Weights of a small sound classifier: norm batchnorm.
Rows from block 9 of a small sound classifier, named by matrix and row number. Each number is 128 + 32 x the weight over its row's rms, rounded and kept within 0 to 255. All counts start at 0.
After each channel's rows are labels from the 100 clips, of 14976, where the channel reaches its highest value: "loudest band" is the band of the loudest frequency at the time of the peak. Only what is clearly more common there than usual is listed. The data: acted Russian speech (Dusha). In brackets: how many of the 100, against the usual share in percent.
# c30: last pointwise conv (model.blocks.9.c3.0.weight, 192x192x1), inputs 96-191

c30.105 [ 76 141 185  79 179 182  70 174  78 173  70 194 156  67 106 137  81  47 100  73  73  77 159 203  85  82  93 157  74  57 137 140 226  78 146  95 195  85  90  75 151 104 129  60 187 144  93  82 138 101 120 110 112 151  96 137 146 105 131 122 126 125 132 146 118 124 131 134 132 135 104 138 113 127 125 150 131 132 120 132 150 152 153 126 143 136 132 121 132 144 116 112 141 111 132 135]
loudest band: 250 to 500 Hz (46 vs 17.8)

c30.27 [121 152 193 130 204 192 117 202 117 199 123 201 191 119 128 145 129 116 123 125 116 124 176 201 132 131 135 188 125 120 157 159 203 114 158 128 188 131 128 115 177 133 133 112 204 169 133 136 123 114 118 129 137 131 112 117 129 117 120 124 111 127 117 116 117 112 127 121 124 123 127 118 133 109 120 140 105 116 121 110 135 144 140 122 120 117 125 132 120 118 116 122 123 127 120 120]
loudest band: 250 to 500 Hz (50 vs 17.8)

c30.143 [ 85 126  81  53  72  86  83  77  91  89  91  70  86  82 128 110  54  70 129  66  82  70  99  64  53  64  86  87  84  65 120 121  56 115 116 125  89  50 121 105  81 125 117 105  79 114  50  64 127  74 135 126 128 129  71 138 127  72 133 125 131 122 116 130 137 137 134 135 138 128 136 130 136 119 136 127 134 131 133 136 126 128 129 134 131 140 135 127 134 135 113 128 136 126 112 131]
loudest band: 2000 to 4000 Hz (30 vs 2.5); 4000 to 8000 Hz (25 vs 7.6)

c30.164 [ 68 132 128  75 141 140  65 131  66 127  66 137 131  62  84 131  79  55  82  66  65  64 128 131  80  71  43 130  66  61 133 132 133  69 133  77 131  80  61  61 113  79 131  70 145 131  69  89 139  52 141  64 129 135  51 134 137  73 129 131 127 128 132 138 138 137 132 144 134 129  69 123  70 134 136 134 128 127 134 130 135 139 135 137 130 139 138 120 130 137 127  80 135  82 129 138]
loudest band: 4000 to 8000 Hz (29 vs 7.6)

c30.5 [ 64 121 142  10 141 135  62 140  67 141  62 141 138  69 106 123  38  41 102  52  33  58 136 139  17  32  35 137  61  52 124 124 137  85 122  95 137  11  72  65 137 104 123  67 140 127  34  77 125  47 124  99 130 126  76 124 128  80 126 118 119 121 128 127 125 125 126 126 126 127  99 126 112 116 124 127 124 125 131 124 127 134 128 125 129 124 121 138 125 119 123 105 127 108 127 126]
loudest band: 250 to 500 Hz (37 vs 17.8)

c30.81 [ 88 130 134  26 139 126  89 117  50 128  75 117 120  76 119 124  25  60 117  23  36  17 130 116   0  17  83 122  44  54 126 129 109  84 129 117 118  18 105  55 122 122 121  75 136 130  57  91 114 143 117 119 129 124 142 122 118 144 124 115 127 120 121 102 113 110 122 110 120 125 120 125 114 122 116 126 122 128 132 123 127 129 124 120 113 122 129 123 121 111 123 120 107 123 137 113]
loudest band: 250 to 500 Hz (38 vs 17.8)

c30.115 [ 73 138 136  59 140 138  86 133  73 134  64 142 130  57  80 119  63  56  90  56  64  58 131 141  53  68  65 132  73  51 128 135 137  77 135  80 136  65  81  64 127  90 106  68 141 140  83  92 122  65 115  79  82 132  63 117 126  79 116 136 113 135 115 122 114 111 117 120 117 120  50 125  76 134 114 133 115 126 112 115 131 143 134 118 120 114 125 110 115 127  98  87 120  63 123 120]
loudest band: 4000 to 8000 Hz (34 vs 7.6); 1000 to 2000 Hz (31 vs 3.2)

c30.183 [ 50 124 139  43 158 144  61 141  63 136  43 156 136  63  93 122  49   4 102  25  57  59 141 157  54  48  71 136  81  17 123 125 162  75 125  84 155  58  82  73 145  90 116  62 160 127  67  56 125  71 120  98 121 129  67 123 128  71 125 114 118 115 124 125 116 122 126 122 124 128  94 129 112 104 119 130 125 128 125 126 130 141 132 120 128 121 123 130 124 120 108  99 127 106 121 124]
loudest band: 500 to 1000 Hz (26 vs 8.5)

c30.121 [123 154 183 136 207 201 121 205 124 184 125 210 189 118 136 151 136 112 133 130 122 126 174 214 140 139 141 187 131 120 153 158 214 113 163 137 190 138 135 109 179 138 138 112 199 172 144 134 139  67 136 164 139 143  64 147 144  65 139 113 138 120 117 144 134 133 145 145 146 135 161 127 151 129 134 143 136 132 135 136 145 161 143 138 140 142 144 124 141 130 102 160 144 154 117 141]
loudest band: 500 to 1000 Hz (33 vs 8.5)

c30.31 [136 131 139 140 163 154 133 161 125 146 137 164 147 134 125 132 140 131 123 136 126 136 130 175 141 141 132 144 138 134 138 135 178 126 133 124 149 141 125 126 142 125 129 122 139 139 140 156 120  91 107  90  93 132  87  92 128  93 110 135 109 133 132 115 100 107 109 113 110 123  85 128  91 116 107 132 114 123  98 109 134 135 133 111 123 102 107 123 109 123 128  93 115  84 132 116]
loudest band: 500 to 1000 Hz (45 vs 8.5)

c30.13 [103 146 196 127 206 189 102 219  94 211 106 208 215  89  99 132 128  84  98 115  88 104 173 215 135 132 110 209 117  92 146 149 233  76 154 102 199 133 100  76 202 101 123  80 193 170 140 134 127  47 121 120 115 133  50 111 132  47 119 116 117 124 122 125 116 118 125 125 122 127  99 128 103 106 119 133 115 127 114 114 134 143 134 121 128 111 119 132 120 119 114 128 125 103 125 126]
loudest band: 250 to 500 Hz (55 vs 17.8)

c30.71 [ 89 131 162  44 160 155  85 136  74 148  82 151 136  77 110 130  49  65 107  32  66  58 143 158  32  53 104 137  77  41 129 131 161  76 132 107 145  51 101  78 141 112 125  74 159 134  71 103 113 202 116 123 132 118 196 113 116 194 118 122 119 125 116  95 117 108 118 110 112 121 117 120 109 110 109 122 117 124 123 114 124 110 120 114 112 115 108 137 116  98 118 123  93 131 120 111]
loudest band: 250 to 500 Hz (40 vs 17.8)

c30.106 [122 168 210 138 212 210 119 199 125 185 124 216 178 118 135 149 139 110 130 133 119 127 193 213 143 140 137 175 132 117 159 167 225 115 177 136 200 142 133 112 176 137 141 109 210 173 146 132 134  72 126 147 129 137  72 135 140  80 131 113 130 122 120 140 123 126 133 134 136 128 141 127 143 118 126 140 124 128 129 126 138 153 139 128 133 129 138 139 135 121 101 145 138 137 121 132]
loudest band: 250 to 500 Hz (37 vs 17.8)

c30.140 [125 130 161 134 159 152 124 149 122 163 125 155 138 122 124 130 133 122 123 128 120 125 145 178 136 134 144 138 128 122 129 130 178 115 129 125 163 137 131 115 133 126 130 114 152 132 141 138 131  96 119 121 113 140  98 126 137 108 124 119 131 117 122 128 118 123 125 129 123 127 116 126 100 122 123 141 125 126 124 125 142 150 140 123 128 125 127 122 125 123 125 128 128 117 122 127]
loudest band: 250 to 500 Hz (37 vs 17.8)

c30.132 [129 127 144 136 157 144 126 145 123 141 130 166 135 131 127 130 135 129 126 131 123 132 133 164 135 135 140 133 133 131 130 128 177 123 126 129 151 134 129 122 122 130 129 122 144 130 133 132 116  94 104 102 112 126  96 114 124 103 119 125 118 125 123 100  99 108 118 108 114 122 102 123  95 116 107 124 120 124 114 118 129 135 127 116 115 116 103 123 117 115 123 104 108 103 122 114]
loudest band: 500 to 1000 Hz (31 vs 8.5)

c30.9 [124 140 173 135 184 175 121 173 126 160 128 182 153 129 128 138 135 128 126 137 126 131 162 189 143 142 131 155 129 132 138 142 196 119 141 131 179 134 128 122 148 131 137 122 172 147 136 134 138  86 127 118 117 141  91 152 144  93 134 125 133 128 121 137 123 128 135 142 141 136 112 131 114 118 129 139 132 132 140 135 142 148 144 133 134 146 134 127 135 131 112 127 141 116 122 137]
loudest band: 500 to 1000 Hz (37 vs 8.5)

c30.103 [132 126 137 138 157 145 129 154 122 140 133 158 141 133 119 124 136 131 117 132 123 133 127 163 137 135 140 138 133 132 127 129 173 121 127 121 138 137 125 122 130 122 120 119 138 128 138 150 111 119 102  98  92 127 117  93 120 125 111 132 113 131 116 107  92  88 102 107  97 109  98 121  97 113 107 128 108 120  96 109 127 129 130 107 114 103 100 117 108 118 110 104 106  96 119 108]
loudest band: 500 to 1000 Hz (39 vs 8.5)

c30.19 [ 82 139 151  29 160 157  69 147  50 146  68 155 144  46 108 126  42   0 108  15  41  30 136 149  25  43  64 144  60  15 132 136 147  61 138 106 142  30  85  41 144 110 125  40 162 139  56  78 125  86 124 114 122 127  91 119 126 105 125 117 125 119 119 122 127 125 125 126 123 127 111 121 108 122 125 128 124 126 128 122 126 135 127 127 124 123 133 121 125 121 114 119 119 117 117 126]
loudest band: 250 to 500 Hz (57 vs 17.8)

c30.55 [ 85 128 125  37 138 133  74 114  62 122  80 124 120  71 117 124  36  49 117  26  53  46 129 120  19  43  87 123  60  38 126 129 116  94 130 116 120  27 102  81 118 120 120  70 144 128  67  92 131 105 127 119 116 150 106 126 139 119 126 122 127 122 118 124 121 124 128 130 125 132 112 132 115 123 125 148 127 130 125 128 144 153 150 127 132 125 132 123 127 128 113 120 128 118 122 131]
loudest band: 4000 to 8000 Hz (28 vs 7.6)

c30.116 [ 54 119 159  65 173 171  64 183  66 169  66 177 156  56  91 114  68  39  83  62  58  75 157 175  65  66  85 152  70  48 115 115 188  65 121  93 174  75  84  59 153  92 106  55 174 128  77  81 129  85 126 123 116 130  69 114 130  94 127 112 118 116 122 120 124 124 126 130 123 129 119 125 116 109 123 131 123 125 130 122 129 138 130 128 126 115 128 123 126 121 101 123 126 128 121 128]
loudest band: 500 to 1000 Hz (25 vs 8.5)

c30.76 [ 58 129 154  29 159 159  45 155  51 150  51 163 150  68 109 128  36  34 108  28  51  46 144 161  26  32  91 149  75  39 127 128 160  77 131  96 161  29  95  81 156 107 120  75 161 137  46  59 123  95 120 114 123 127  95 122 122 102 125 101 124 107 120 121 123 121 123 121 120 123 116 122 114 117 121 130 122 127 126 121 126 136 130 124 121 121 121 122 123 120 109 120 120 120 119 121]
loudest band: 500 to 1000 Hz (36 vs 8.5)

c30.151 [ 38 126 145  37 152 141  47 134  43 136  52 150 130  79 109 129  28  24 113  24  53  60 136 154  38  49  47 132  82  34 126 127 153  84 126  95 144  38  99  88 134 100 120  71 159 129  60  66 132 108 124 108 100 141 103 125 137 115 124 129 127 130 126 136 119 123 127 124 123 133  96 131 109 128 125 148 128 132 112 130 142 156 148 121 132 128 132 126 126 135 115 114 133 109 123 130]
loudest band: 250 to 500 Hz (45 vs 17.8)

c30.147 [131 139 159 137 168 160 127 178 126 162 132 171 167 131 132 136 136 126 127 131 125 132 145 179 136 135 147 156 132 130 146 142 195 122 142 135 159 135 131 122 147 135 130 121 155 146 135 157 119 105 112  89  77 130  99  95 126 109 114 130 103 131 131 113 107 106 112 116 111 119  84 125  87 118 111 131 114 116 107 109 131 133 131 114 122  99 111 118 109 122 131  93 115  93 130 116]
loudest band: 500 to 1000 Hz (32 vs 8.5)

c30.186 [ 78 131 160  29 171 169  63 153  35 158  72 169 149  62 112 130  39  20 110  29  39  40 149 171  21  34  90 150  69  27 129 131 171  75 134 107 163  28  94  79 151 111 122  62 173 139  58  85 128  71 125 120 120 134  85 124 131 101 126 107 124 108 119 123 125 122 126 127 124 128 114 125 112 117 124 136 125 129 127 125 134 147 138 127 124 124 130 120 126 124 113 121 123 120 121 127]
loudest band: 500 to 1000 Hz (41 vs 8.5)