{"dataset": "acted Russian speech (Dusha)", "gain_aug_db": 6, "n_mels": 80, "win_length": 400, "depths": [18], "stem": "single", "widths": [192], "init": "trunc_normal_002", "learning_rate": 0.0049, "beta1": 0.9, "eps": 1e-08, "lr_schedule": "linear", "warmup_steps": 220}
Rows from block 3 of a small sound classifier, named by matrix and row number. Each number is 128 + 24 x the weight over its row's rms, rounded and kept within 0 to 255. All counts start at 0.
After each channel's rows are labels from the 100 clips, of 14976, where the channel reaches its highest value: "strongest on" is what is common among them. Only what is clearly more common there than usual is listed. The data: acted Russian speech (Dusha). In brackets: how many of the 100.
# c30: last pointwise conv (model.blocks.3.c3.0.weight, 192x192x1), inputs 0-191

c30.18 [125 130 120 143 127 128 158 108 131 154 123 124 128  76 125 125 132 119 245 109 126 125 133 124  98 158 134 108 121 128 133 121 122 142 234 147 131 180 116 124 246 112 122 133 133 119 119  91 120 109 104  96 110  80 118 120 115 116  90 125  84 123 130 107 129 140 133 114 125 105 112  97 115 124 105  86  85 103 117 129 128 137  88  95 125  95  99 136 102 129  87 109 118 140  84 109  92 129 121 130 138 134 153 149 137 141 111  87 135 145 128 159 128 154 116 120 132 138 138 131 127 142 110 114 130 109 128 153 158 118 121 122 127 112 127 125 132 173 138 119 160 113 123 156 105 119 106 145  77 105 110 121 106 105 115 105 115 107 108 112 105 108 110 116 106 107 117 114 119 111 113 107 108 119 106 116 120 104 118 114 112 110 108 106 106 138 102 110 113 113 113 115]
strongest on: emotion: neutral (75)

c30.131 [126 115 138 112 129  75  49 154 138  66 132  79  94 104 166 128 153  88 116  63 140 117 113  78 149 124 132  92 135 131 168  85 130  88 115 112  93  97 105 123 120 111 133  96 141  97 134 148 116 103 121 122 102 128 108 136 120  96 124 129 145 128 128 115 127 137 144 130  96 122  98 117 124 112 133 148 133 129 144 128 132 141 118  98 101 101 103 135 100 131 131 127 102 113 147 127 123 175 161 127 122 126 126 126 119 129 124  95 137 121 156 129 173 121 129 169 118 116 124 121 130 163 163 113 128 118 175  93 124 128 132 138 124 100 134 182  96 123 113  74 129 132 124 120 107 109 165 111  72 156 112 118 163 105 110 162 110 160 107 111 161 108 108 112 162 158 111 109 108 102 110 160 164 107 108 111 119 163 109 113 115 113 113 160 158 112 102 111 109 111 110  68]
strongest on: emotion: positive (40)

c30.159 [123 111 124 128 110 133  90 108 118  67 125 132 127 102 120 125 128  97 142 135 112 113 126 132  94 127 122 133 125 126 115 133 121 130 152 129 128 136 112 116 150 113 123 129 115 134 122 106 125 126 131 119 126 129 127 103 158 126 116 151 123 118 129 113 120 138 142 116 150 127 126 129 110 123 137 116 124 106 137 122 124 147 135 128 129 136 119 145 120 122 123 127 128 148 116 128 122 127 121 145 111 135 144 143 116 152 141 134 168 137 136 152 128 149 162 129 157 120 110 155 141 102 118 152 117 122 128 187 148 115 158 156 170 120 166 127 128 141 114 160 143 166 158 155 128 202 129 125 157 138 169 145 137 128 180 137 179 149 126 169 153 184 169 185 154 148 188 175 210 153 174 150 152 204 127 182 153 136 195 172 128 173 128 136 149 137 127 127 172 171 175 166]
strongest on: emotion: angry (93)

c30.12 [149 127 140 141 182 128  97 119 161 133 131 129 129  88 140 137 141  95 121 102 147 121 147 130 155 141 151 116 138 131 142 120 156 136 110 142 135 135 149 103 112 138 139 129 162 114 126 169 191 113 127 130 111 131 107 120 142 115 143 135 108 182 171 147 180 139 142 185 137 179 115 121 118 170 152  99 115 172 160 110 183 149 109 145 218 110 154 151 140 113 136 194 109 166  99 125 133  83  88 118 108 117 109 109 112 124 133 175 155 111 115 103  79 129 152  93 135  85 106 138 107 152 110 172 106 168  80 210 123 101 135 123 158 108 143  97 119 115 111 144 121 142 146 144 124 126 133 122 158 136 140 114 134 123 124 131 126 109 117 125 113 130 129 126 109 108 125 136 125 106 142 107  99 124 114 128 116 136 125 126 126 141 120 131 108 130 120 122 142 127 142  84]
strongest on: emotion: positive (78)

c30.180 [145  95 133 125 156  68  94 154 167 111 133  80  99  64 155 129 148 102 134  50 154  99 131  76 172 144 158  67 134 132 166  66 152  94 131 124 100 105  93 122 136  94 132 102 170  78 130 179 126 101 110 119 102 121 107 132 138  98 114 139 134 122 131  96 113 143 144 111 116 124  99 106 116 111 128 138 118 115 144 127 123 144 107 101 111  93 103 141  98 127 120 134 103 123 137 128 125 139 145 126 105 124 117 118 104 131 117 112 141 120 141 127 143 123 132 143 120 113 107 124 124 160 145 129 123  98 141  89 126 124 135 139 121 108 136 156 102 123 100  99 129 137 125 123  87 109 149 111  73 141 110 121 144  88 110 140 110 134  86 111 144 109 107 110 140 134 110 110 108 105 111 137 144 108  86 110 111 143 110 108 101 113  94 139 135 108  80  91 111 110 111  55]
strongest on: emotion: angry (42)

c30.87 [136 121 122 132  97 114 165 102 139 172 131 117 131  88 126 139 116 166 195  95 138 125 137 118 155 139 138  92 126 115 111 106 139 128 177 132 130 133 109 163 193 109 135 127 135  92 149 139 149 120 127 134 121 114 124  70 116 117 107  92 118 129 148 111 126 129 139 119  79 155 117 129  77 111 178 112 147 133 152  68 121 144 158 195 142 178 176 143 134  70 103 141 119  91 114 140 140 101 129 137 120  97  95 111 122 124 195 114 117 111 103 112 109  95 146 106  99 144 121 102 131 111  93 109 130 126 102  98  83 132 144 136 119 162 132 107 140 100 121 136  92 150 140 135 119 122 173 106 133 156 129  92 163 120 131 163 130 157 119 134 168 131 129 129 163 162 127 133 120 124 131 166 177 122 115 129 126 163 126 133 122 125 117 156 163 113 119 119 131 132 133 116]
strongest on: emotion: neutral (64)

c30.39 [114 114 132  99 173  77 145 120 123 155 137  83 103  86 126 132 123 149 150  98 121 111 105  80 123 121 122  61 132 129 122  63 116  85 152  96  96  88 107 139 156  90 130  95 123  63 140 135 125 115 129 130 115 112 129  83 112 119 118  91 116 129 124 130 133 126 132 140  77 125 114 125  83 130 126 115 134 135 115  97 136 123 139 155 128 157 127 119 134  95 109 128 121  91 114 139 132 158 169 128 125 124 115 116 134 113 212 115 108 122 140 114 171  92 127 144  87 133 126  96 129 134 143 128 142 129 160  95  82 141 125 126 123 163 111 155 154 109 126 117 106 131 129 139  93 114 160 102 102 143 112  82 151  94 118 151 117 155  89 119 157 116 120 116 155 157 117 114 114 130 110 161 169 115  89 116 132 149 116 127  98 107  94 149 155 107  91  94 110 117 111  96]
strongest on: emotion: neutral (60)

c30.103 [128 134 126 121 169  99 173 141 152 207 127  99 110 111 139 131 137 185 209  80 145 134 120 100 150 146 144 102 128 128 149 101 130 106 185 120 107 121 111 145 200 111 132 108 159 103 131 157 136 117 117  82 114  64 113 119 162 110  97 162  83 163 125 126 142 138 126 132 155 118 113 113 118 102  99  86  62 178 110 139 134 118  75  74 161  69  81 125  95 134  88 150 114 159  85  80 158 106 133 138 140 147 118 118 140 142 147 116 132 134 119 140 111 145 128 116 134 103 140 134 136 144 137 131 144 135 106 104 138 120 138 143 126 155 132 107 153 127 144 126 141 134 133 126 109 119 129 135  96 132 127 115 133 105 119 134 119 150 112 119 153 125 127 120 150 150 120 121 119 119 126 153 172 118 113 119 122 133 120 128 121 126 117 133 148 137 100 119 125 119 126  93]
strongest on: emotion: neutral (63)

c30.170 [140 150 132 159 132 144 196 133 105 214 125 133 143 254 169 136 155 190 116 175 106 143 151 137  86 151 126 146 131 126 177 150 132 162 105 160 147 184 130 142 105 128 135 150  97 134 132  83 113 130 125  89 130  98 132 115 121 130 107 121 104 143 103 118 124 136 141 127 131  93 130 127  98 140 146 104  77 119 113 113 131 155  94 100 138 100 102 139 113 116  80 107 130 126 105  98 168 142 152 138 162 136 119 126 151 129 181  84 132 136 145 116 146 112 139 159 114 144 163 106 152 101 178 102 142 117 140 105 128 138 137 136 133 141 133 141 152 126 164 120 126 139 142 129 144 121 115 126  64 117 119 122 115 145 118 111 119 108 145 120 116 121 125 119 116 106 120 116 121 131 115 105 105 121 143 118 139 116 120 123 143 121 143 112 110 125 145 145 115 119 114 124]
strongest on: emotion: sad (87)

c30.141 [133 156 119 147 100 137 162 135  98 217 113 129 136 196 153 134 146 205 134 171 114 154 143 132  86 134 116 138 122 120 158 142 126 152 132 148 140 167 151 154 133 152 131 140  96 132 130  99 100 136 122  93 137  93 139 113 119 138  91 127 108 110 115 123 124 111 106 128 133  80 138 124 111 129 131 102 103 107 109 128 113 105  99  99 103 108  83  97 133 127  85  97 139 127 105  99 143 121 148 133 177 161 134 129 163 123 167 133 112 135 132 136 126 142 128 125 129 183 179 122 147 105 132 128 173 104 121 105 146 176 123 122 132 179 119 112 157 158 171 156 152 125 141 133 169 115 107 116  73 120 121 112 115 169 117 115 117 122 174 121 117 123 131 116 122 123 116 115 114 132 116 123 120 115 173 115 143 115 116 130 164 120 169 116 123 120 170 170 115 119 117 165]
strongest on: emotion: sad (97)

c30.146 [157 135 121 157 123 197 110 117 146 110 128 199 186 111 104 138 105 144 123 117 132 135 165 200 171 138 143 165 123 121 103 179 161 174 116 156 181 149 129 132 121 127 130 174 145 162 132 149 167 134 144 146 133 164 129 126 187 133 161 164 129 151 153 140 147 131 132 147 167 171 133 140 145 156 124 122 112 150 130 130 141 128 118 166 213 120 164 127 156 134 158 172 132 174 121 143 132 112 112 140  94 118 137 141 102 131 126 158 136 124 132 134 117 125 153 104 117 110  93 123 139 121 112 159 114 138 113 181 120 115 138 134 177 124 137 113 119 140  96 169 123 148 157 153 124 136 121 111 212 129 151 134 125 124 138 119 137 115 119 141 124 152 151 137 125 113 137 140 138 144 149 114 110 137 120 136 138 125 136 144 122 155 121 120 113 136 125 119 147 139 147 157]
strongest on: emotion: angry (49); emotion: positive (47)

c30.59 [130 132 133 148 150 124 183 109 137 181 134 119 125  56 132 132 140 109 200  78 127 124 138 117  86 163 141  92 132 135 142 111 126 148 196 153 133 188 116 119 194 107 129 134 137 107 126 103 140 107 104 107 107  87 114 123 118 113 105 127  92 129 135 115 137 157 148 124 132 119 110  96 125 136 113  94  86 118 134 132 129 157  94 119 142  95 119 155 100 133  97 119 114 151  93 109  99 105 104 130 132 121 149 148 132 141  89  96 138 140 113 155 106 156 128 105 136 130 132 130 126 119  86 109 123 107 107 167 173 111 126 124 113 101 136 106 119 178 132 119 158 122 128 148  97 120 106 140  75 109 101 117 107  98 113 108 113 104  97 109 100 102 100 114 102 104 115 111 120 100 107 103 100 119  95 114 110 107 117 105 102 102  99 108 103 134  95 101 109 111 109  92]
strongest on: emotion: neutral (77)

c30.75 [112 118 124 108 118  79 140 109 131 153 135  86 103  91 104 130 107 179 167 114 122 123 109  82 103 118 123  57 128 124  93  59 115 105 160 108 107 104 116 137 166 120 127 107 133  61 130 127 103 113 108 107 116 117 130  78 109 117  74  81 112  95  96 126  94  96  87  92  84  92 113 110  90 111 122 106 145 123 113 109  96  86 149 165 128 160 134 109 142  96  88  81 125  88 107 128  99 109 104 122 126 112  98 101 128 121 160 109 117 124  92 110 107 117 120  90 133 138 125 131 109  91  81 143 137 106 108 148 107 134 122 119 161 147 117 115 145 101 125 139 103 113 114 116 122 109 159 130 101 145 113  94 151 122 113 154 112 146 123 114 140 114 125 111 136 145 111 112 106 116 104 148 157 108 124 112 123 152 109 128 121 104 123 151 145 126 122 122 106 115 107  85]
strongest on: emotion: neutral (65)

c30.119 [134 181 124 126 190 121 164 107 149 158 128 120 118  94 114 131 124 109 122  89 140 181 129 122 142 132 142 124 128 128 127 123 139 121  94 126 120 118 194 168 104 182 127 117 150 121 125 154 151 170 177 127 169 122 158 137 145 171 127 139 139 161 149 153 166 179 186 167 149 136 172 175 132 130 152 139 115 149 158 121 156 184 104 120 169  99 122 177 150 129 117 145 160 160 137 124 115  89  99 125 143 143 132 130 145 136  98 152 145 130 122 140  90 149 129  97 131 108 140 135 116 125  94 142 134 132  89 128 148 134 131 131 125 135 138  97 141 132 146 138 143 129 124 112 133 102 121 116 137 111 122 106 113 132 102 107 102  83 133 104  92 113 116 102  89  83 101 110 102 102 121  82  80 102 132 102 108 114 101 108 136 125 134 107  82 120 131 134 118 104 119 100]
strongest on: emotion: sad (63)