config = dict(
    gain_aug_db=6,
    n_mels=80,
    input='log_mel',
    spec_augment=True,
    targets=['emotion'],
    num_classes=4,
    arch='ecapa_tdnn',
    mixing='mixup',
    loss='cross_entropy',
    beta1=0.9,
    beta2=0.999,
    batch_size=64,
    epochs=27.0,
    lr_schedule='linear',
)
Rows from block 12 of a small sound classifier, named by matrix and row number. Each number is 50 + 12 x the weight over its row's rms, rounded and kept within 0 to 99. All counts start at 0.
Before each channel's rows are labels from the 100 clips, of 14976, where the channel reaches its highest value: "loudest" is the band of the loudest frequency at the time of the peak. Only what is clearly more common there than usual is listed. The data: acted Russian speech (Dusha). In brackets: how many of the 100.
# c30: last pointwise conv (model.blocks.12.c3.0.weight, 192x192x1), inputs 0-47

loudest: 4000 to 8000 Hz (25)
c30.47:60 56 46 57 52 53 30 53 28 52 22 60 51 25 23 51 33 28 56 54 53 28 53 51 33 24 52 56 17 24 52 52 54 53 30 62 36 52 52 60 56 58 54 20 32 52 56 27

loudest: 250 to 500 Hz (44)
c30.127:14 51 16 52 51 51 34 51 26 54 42 55 51 14 40 53 12 34 54 52 54 38 52 51 42 37 53 55 41 36 51 51 53 52 41 55 03 55 51 54 55 52 49 42 35 51 55 31

loudest: 250 to 500 Hz (42)
c30.96:36 49 42 47 50 50 53 49 48 44 53 47 49 46 53 47 54 51 45 48 46 52 50 50 53 52 44 48 53 51 50 49 46 49 53 48 52 46 50 47 46 48 48 53 55 51 41 50

loudest: 250 to 500 Hz (43)
c30.95:58 61 80 60 51 51 56 51 68 58 55 60 50 74 64 50 62 64 61 57 55 65 51 51 45 61 56 61 66 66 51 50 53 51 62 62 71 57 51 61 56 60 58 64 58 51 60 66

loudest: 4000 to 8000 Hz (34)
c30.189:54 51 43 55 50 50 32 51 34 51 34 53 50 26 36 50 13 36 57 57 50 34 50 50 34 40 53 50 33 36 50 50 50 51 38 53 21 51 51 53 53 53 55 39 32 50 55 42

loudest: 250 to 500 Hz (45)
c30.177:99 54 99 53 49 50 64 49 73 50 68 53 49 78 63 49 74 62 53 54 50 58 49 49 67 72 49 52 63 68 49 49 49 49 70 54 99 50 49 57 52 51 54 75 63 49 50 82

loudest: 250 to 500 Hz (43)
c30.161:99 50 72 49 51 51 55 51 59 50 57 51 51 58 58 51 54 57 49 47 53 53 52 51 61 60 50 52 56 58 51 52 52 51 56 52 57 49 51 50 50 51 47 60 52 51 51 61

loudest: 250 to 500 Hz (42)
c30.64:63 53 59 51 50 49 62 48 56 51 58 52 49 56 59 50 67 57 51 49 48 55 48 50 55 56 51 50 58 56 49 49 50 47 56 51 59 53 49 52 51 52 50 58 62 50 49 57

loudest: 4000 to 8000 Hz (27)
c30.9:08 53 23 51 52 52 43 53 36 54 43 56 52 28 43 54 39 44 51 50 56 43 54 52 46 44 51 55 42 43 53 54 57 53 46 55 38 52 52 58 53 53 49 45 44 53 54 38

loudest: 250 to 500 Hz (41)
c30.158:03 48 44 44 51 51 59 50 53 45 57 46 49 55 56 50 59 56 39 44 47 58 52 52 54 55 41 46 58 57 51 51 49 51 56 45 31 46 50 45 43 50 45 55 60 52 40 53

loudest: 4000 to 8000 Hz (28)
c30.81:00 56 01 52 50 50 46 48 32 46 41 51 48 29 40 46 47 40 49 51 46 42 49 51 42 35 46 49 41 36 50 50 45 48 36 53 13 48 49 55 50 52 54 35 50 51 44 32

loudest: 4000 to 8000 Hz (31)
c30.80:13 57 33 58 52 52 33 52 36 54 37 58 52 29 34 51 14 33 59 68 55 33 52 51 27 36 54 56 32 36 51 51 52 53 39 57 00 53 52 64 59 57 63 38 20 51 60 40

loudest: 4000 to 8000 Hz (25)
c30.13:61 49 41 48 51 52 32 50 22 47 37 43 50 16 32 51 30 26 43 42 43 35 52 51 38 34 43 47 32 30 52 53 48 49 35 46 31 47 51 48 44 46 45 36 39 52 38 33

loudest: 4000 to 8000 Hz (25)
c30.136:17 59 23 48 53 53 28 51 16 53 33 56 51 21 21 54 23 19 42 39 56 22 55 53 25 22 49 58 28 27 54 55 56 51 28 57 16 52 52 60 54 56 48 28 21 55 50 23

loudest: 250 to 500 Hz (43)
c30.111:99 57 99 59 50 50 64 50 80 51 68 56 50 84 68 49 71 66 59 59 51 59 49 50 68 77 52 52 66 77 50 49 49 50 75 56 93 53 50 58 54 53 60 80 61 50 54 86

loudest: 500 to 1000 Hz (25)
c30.126:99 51 72 52 51 52 35 51 41 52 35 51 51 43 36 52 41 36 52 50 52 32 52 51 36 38 51 53 37 38 51 51 54 51 35 53 55 51 51 51 51 51 50 39 35 51 53 41

loudest: 250 to 500 Hz (45)
c30.77:00 47 00 47 51 52 25 51 19 49 25 47 52 11 28 54 26 27 47 47 53 31 53 51 31 24 49 50 26 23 51 53 54 51 24 48 22 47 51 46 48 46 47 23 31 51 50 16

loudest: 250 to 500 Hz (37)
c30.50:41 49 52 54 48 47 46 49 53 49 45 49 49 54 48 49 46 50 56 56 48 49 47 49 38 51 50 47 50 51 48 47 50 49 49 47 39 48 49 51 51 47 53 50 46 47 51 52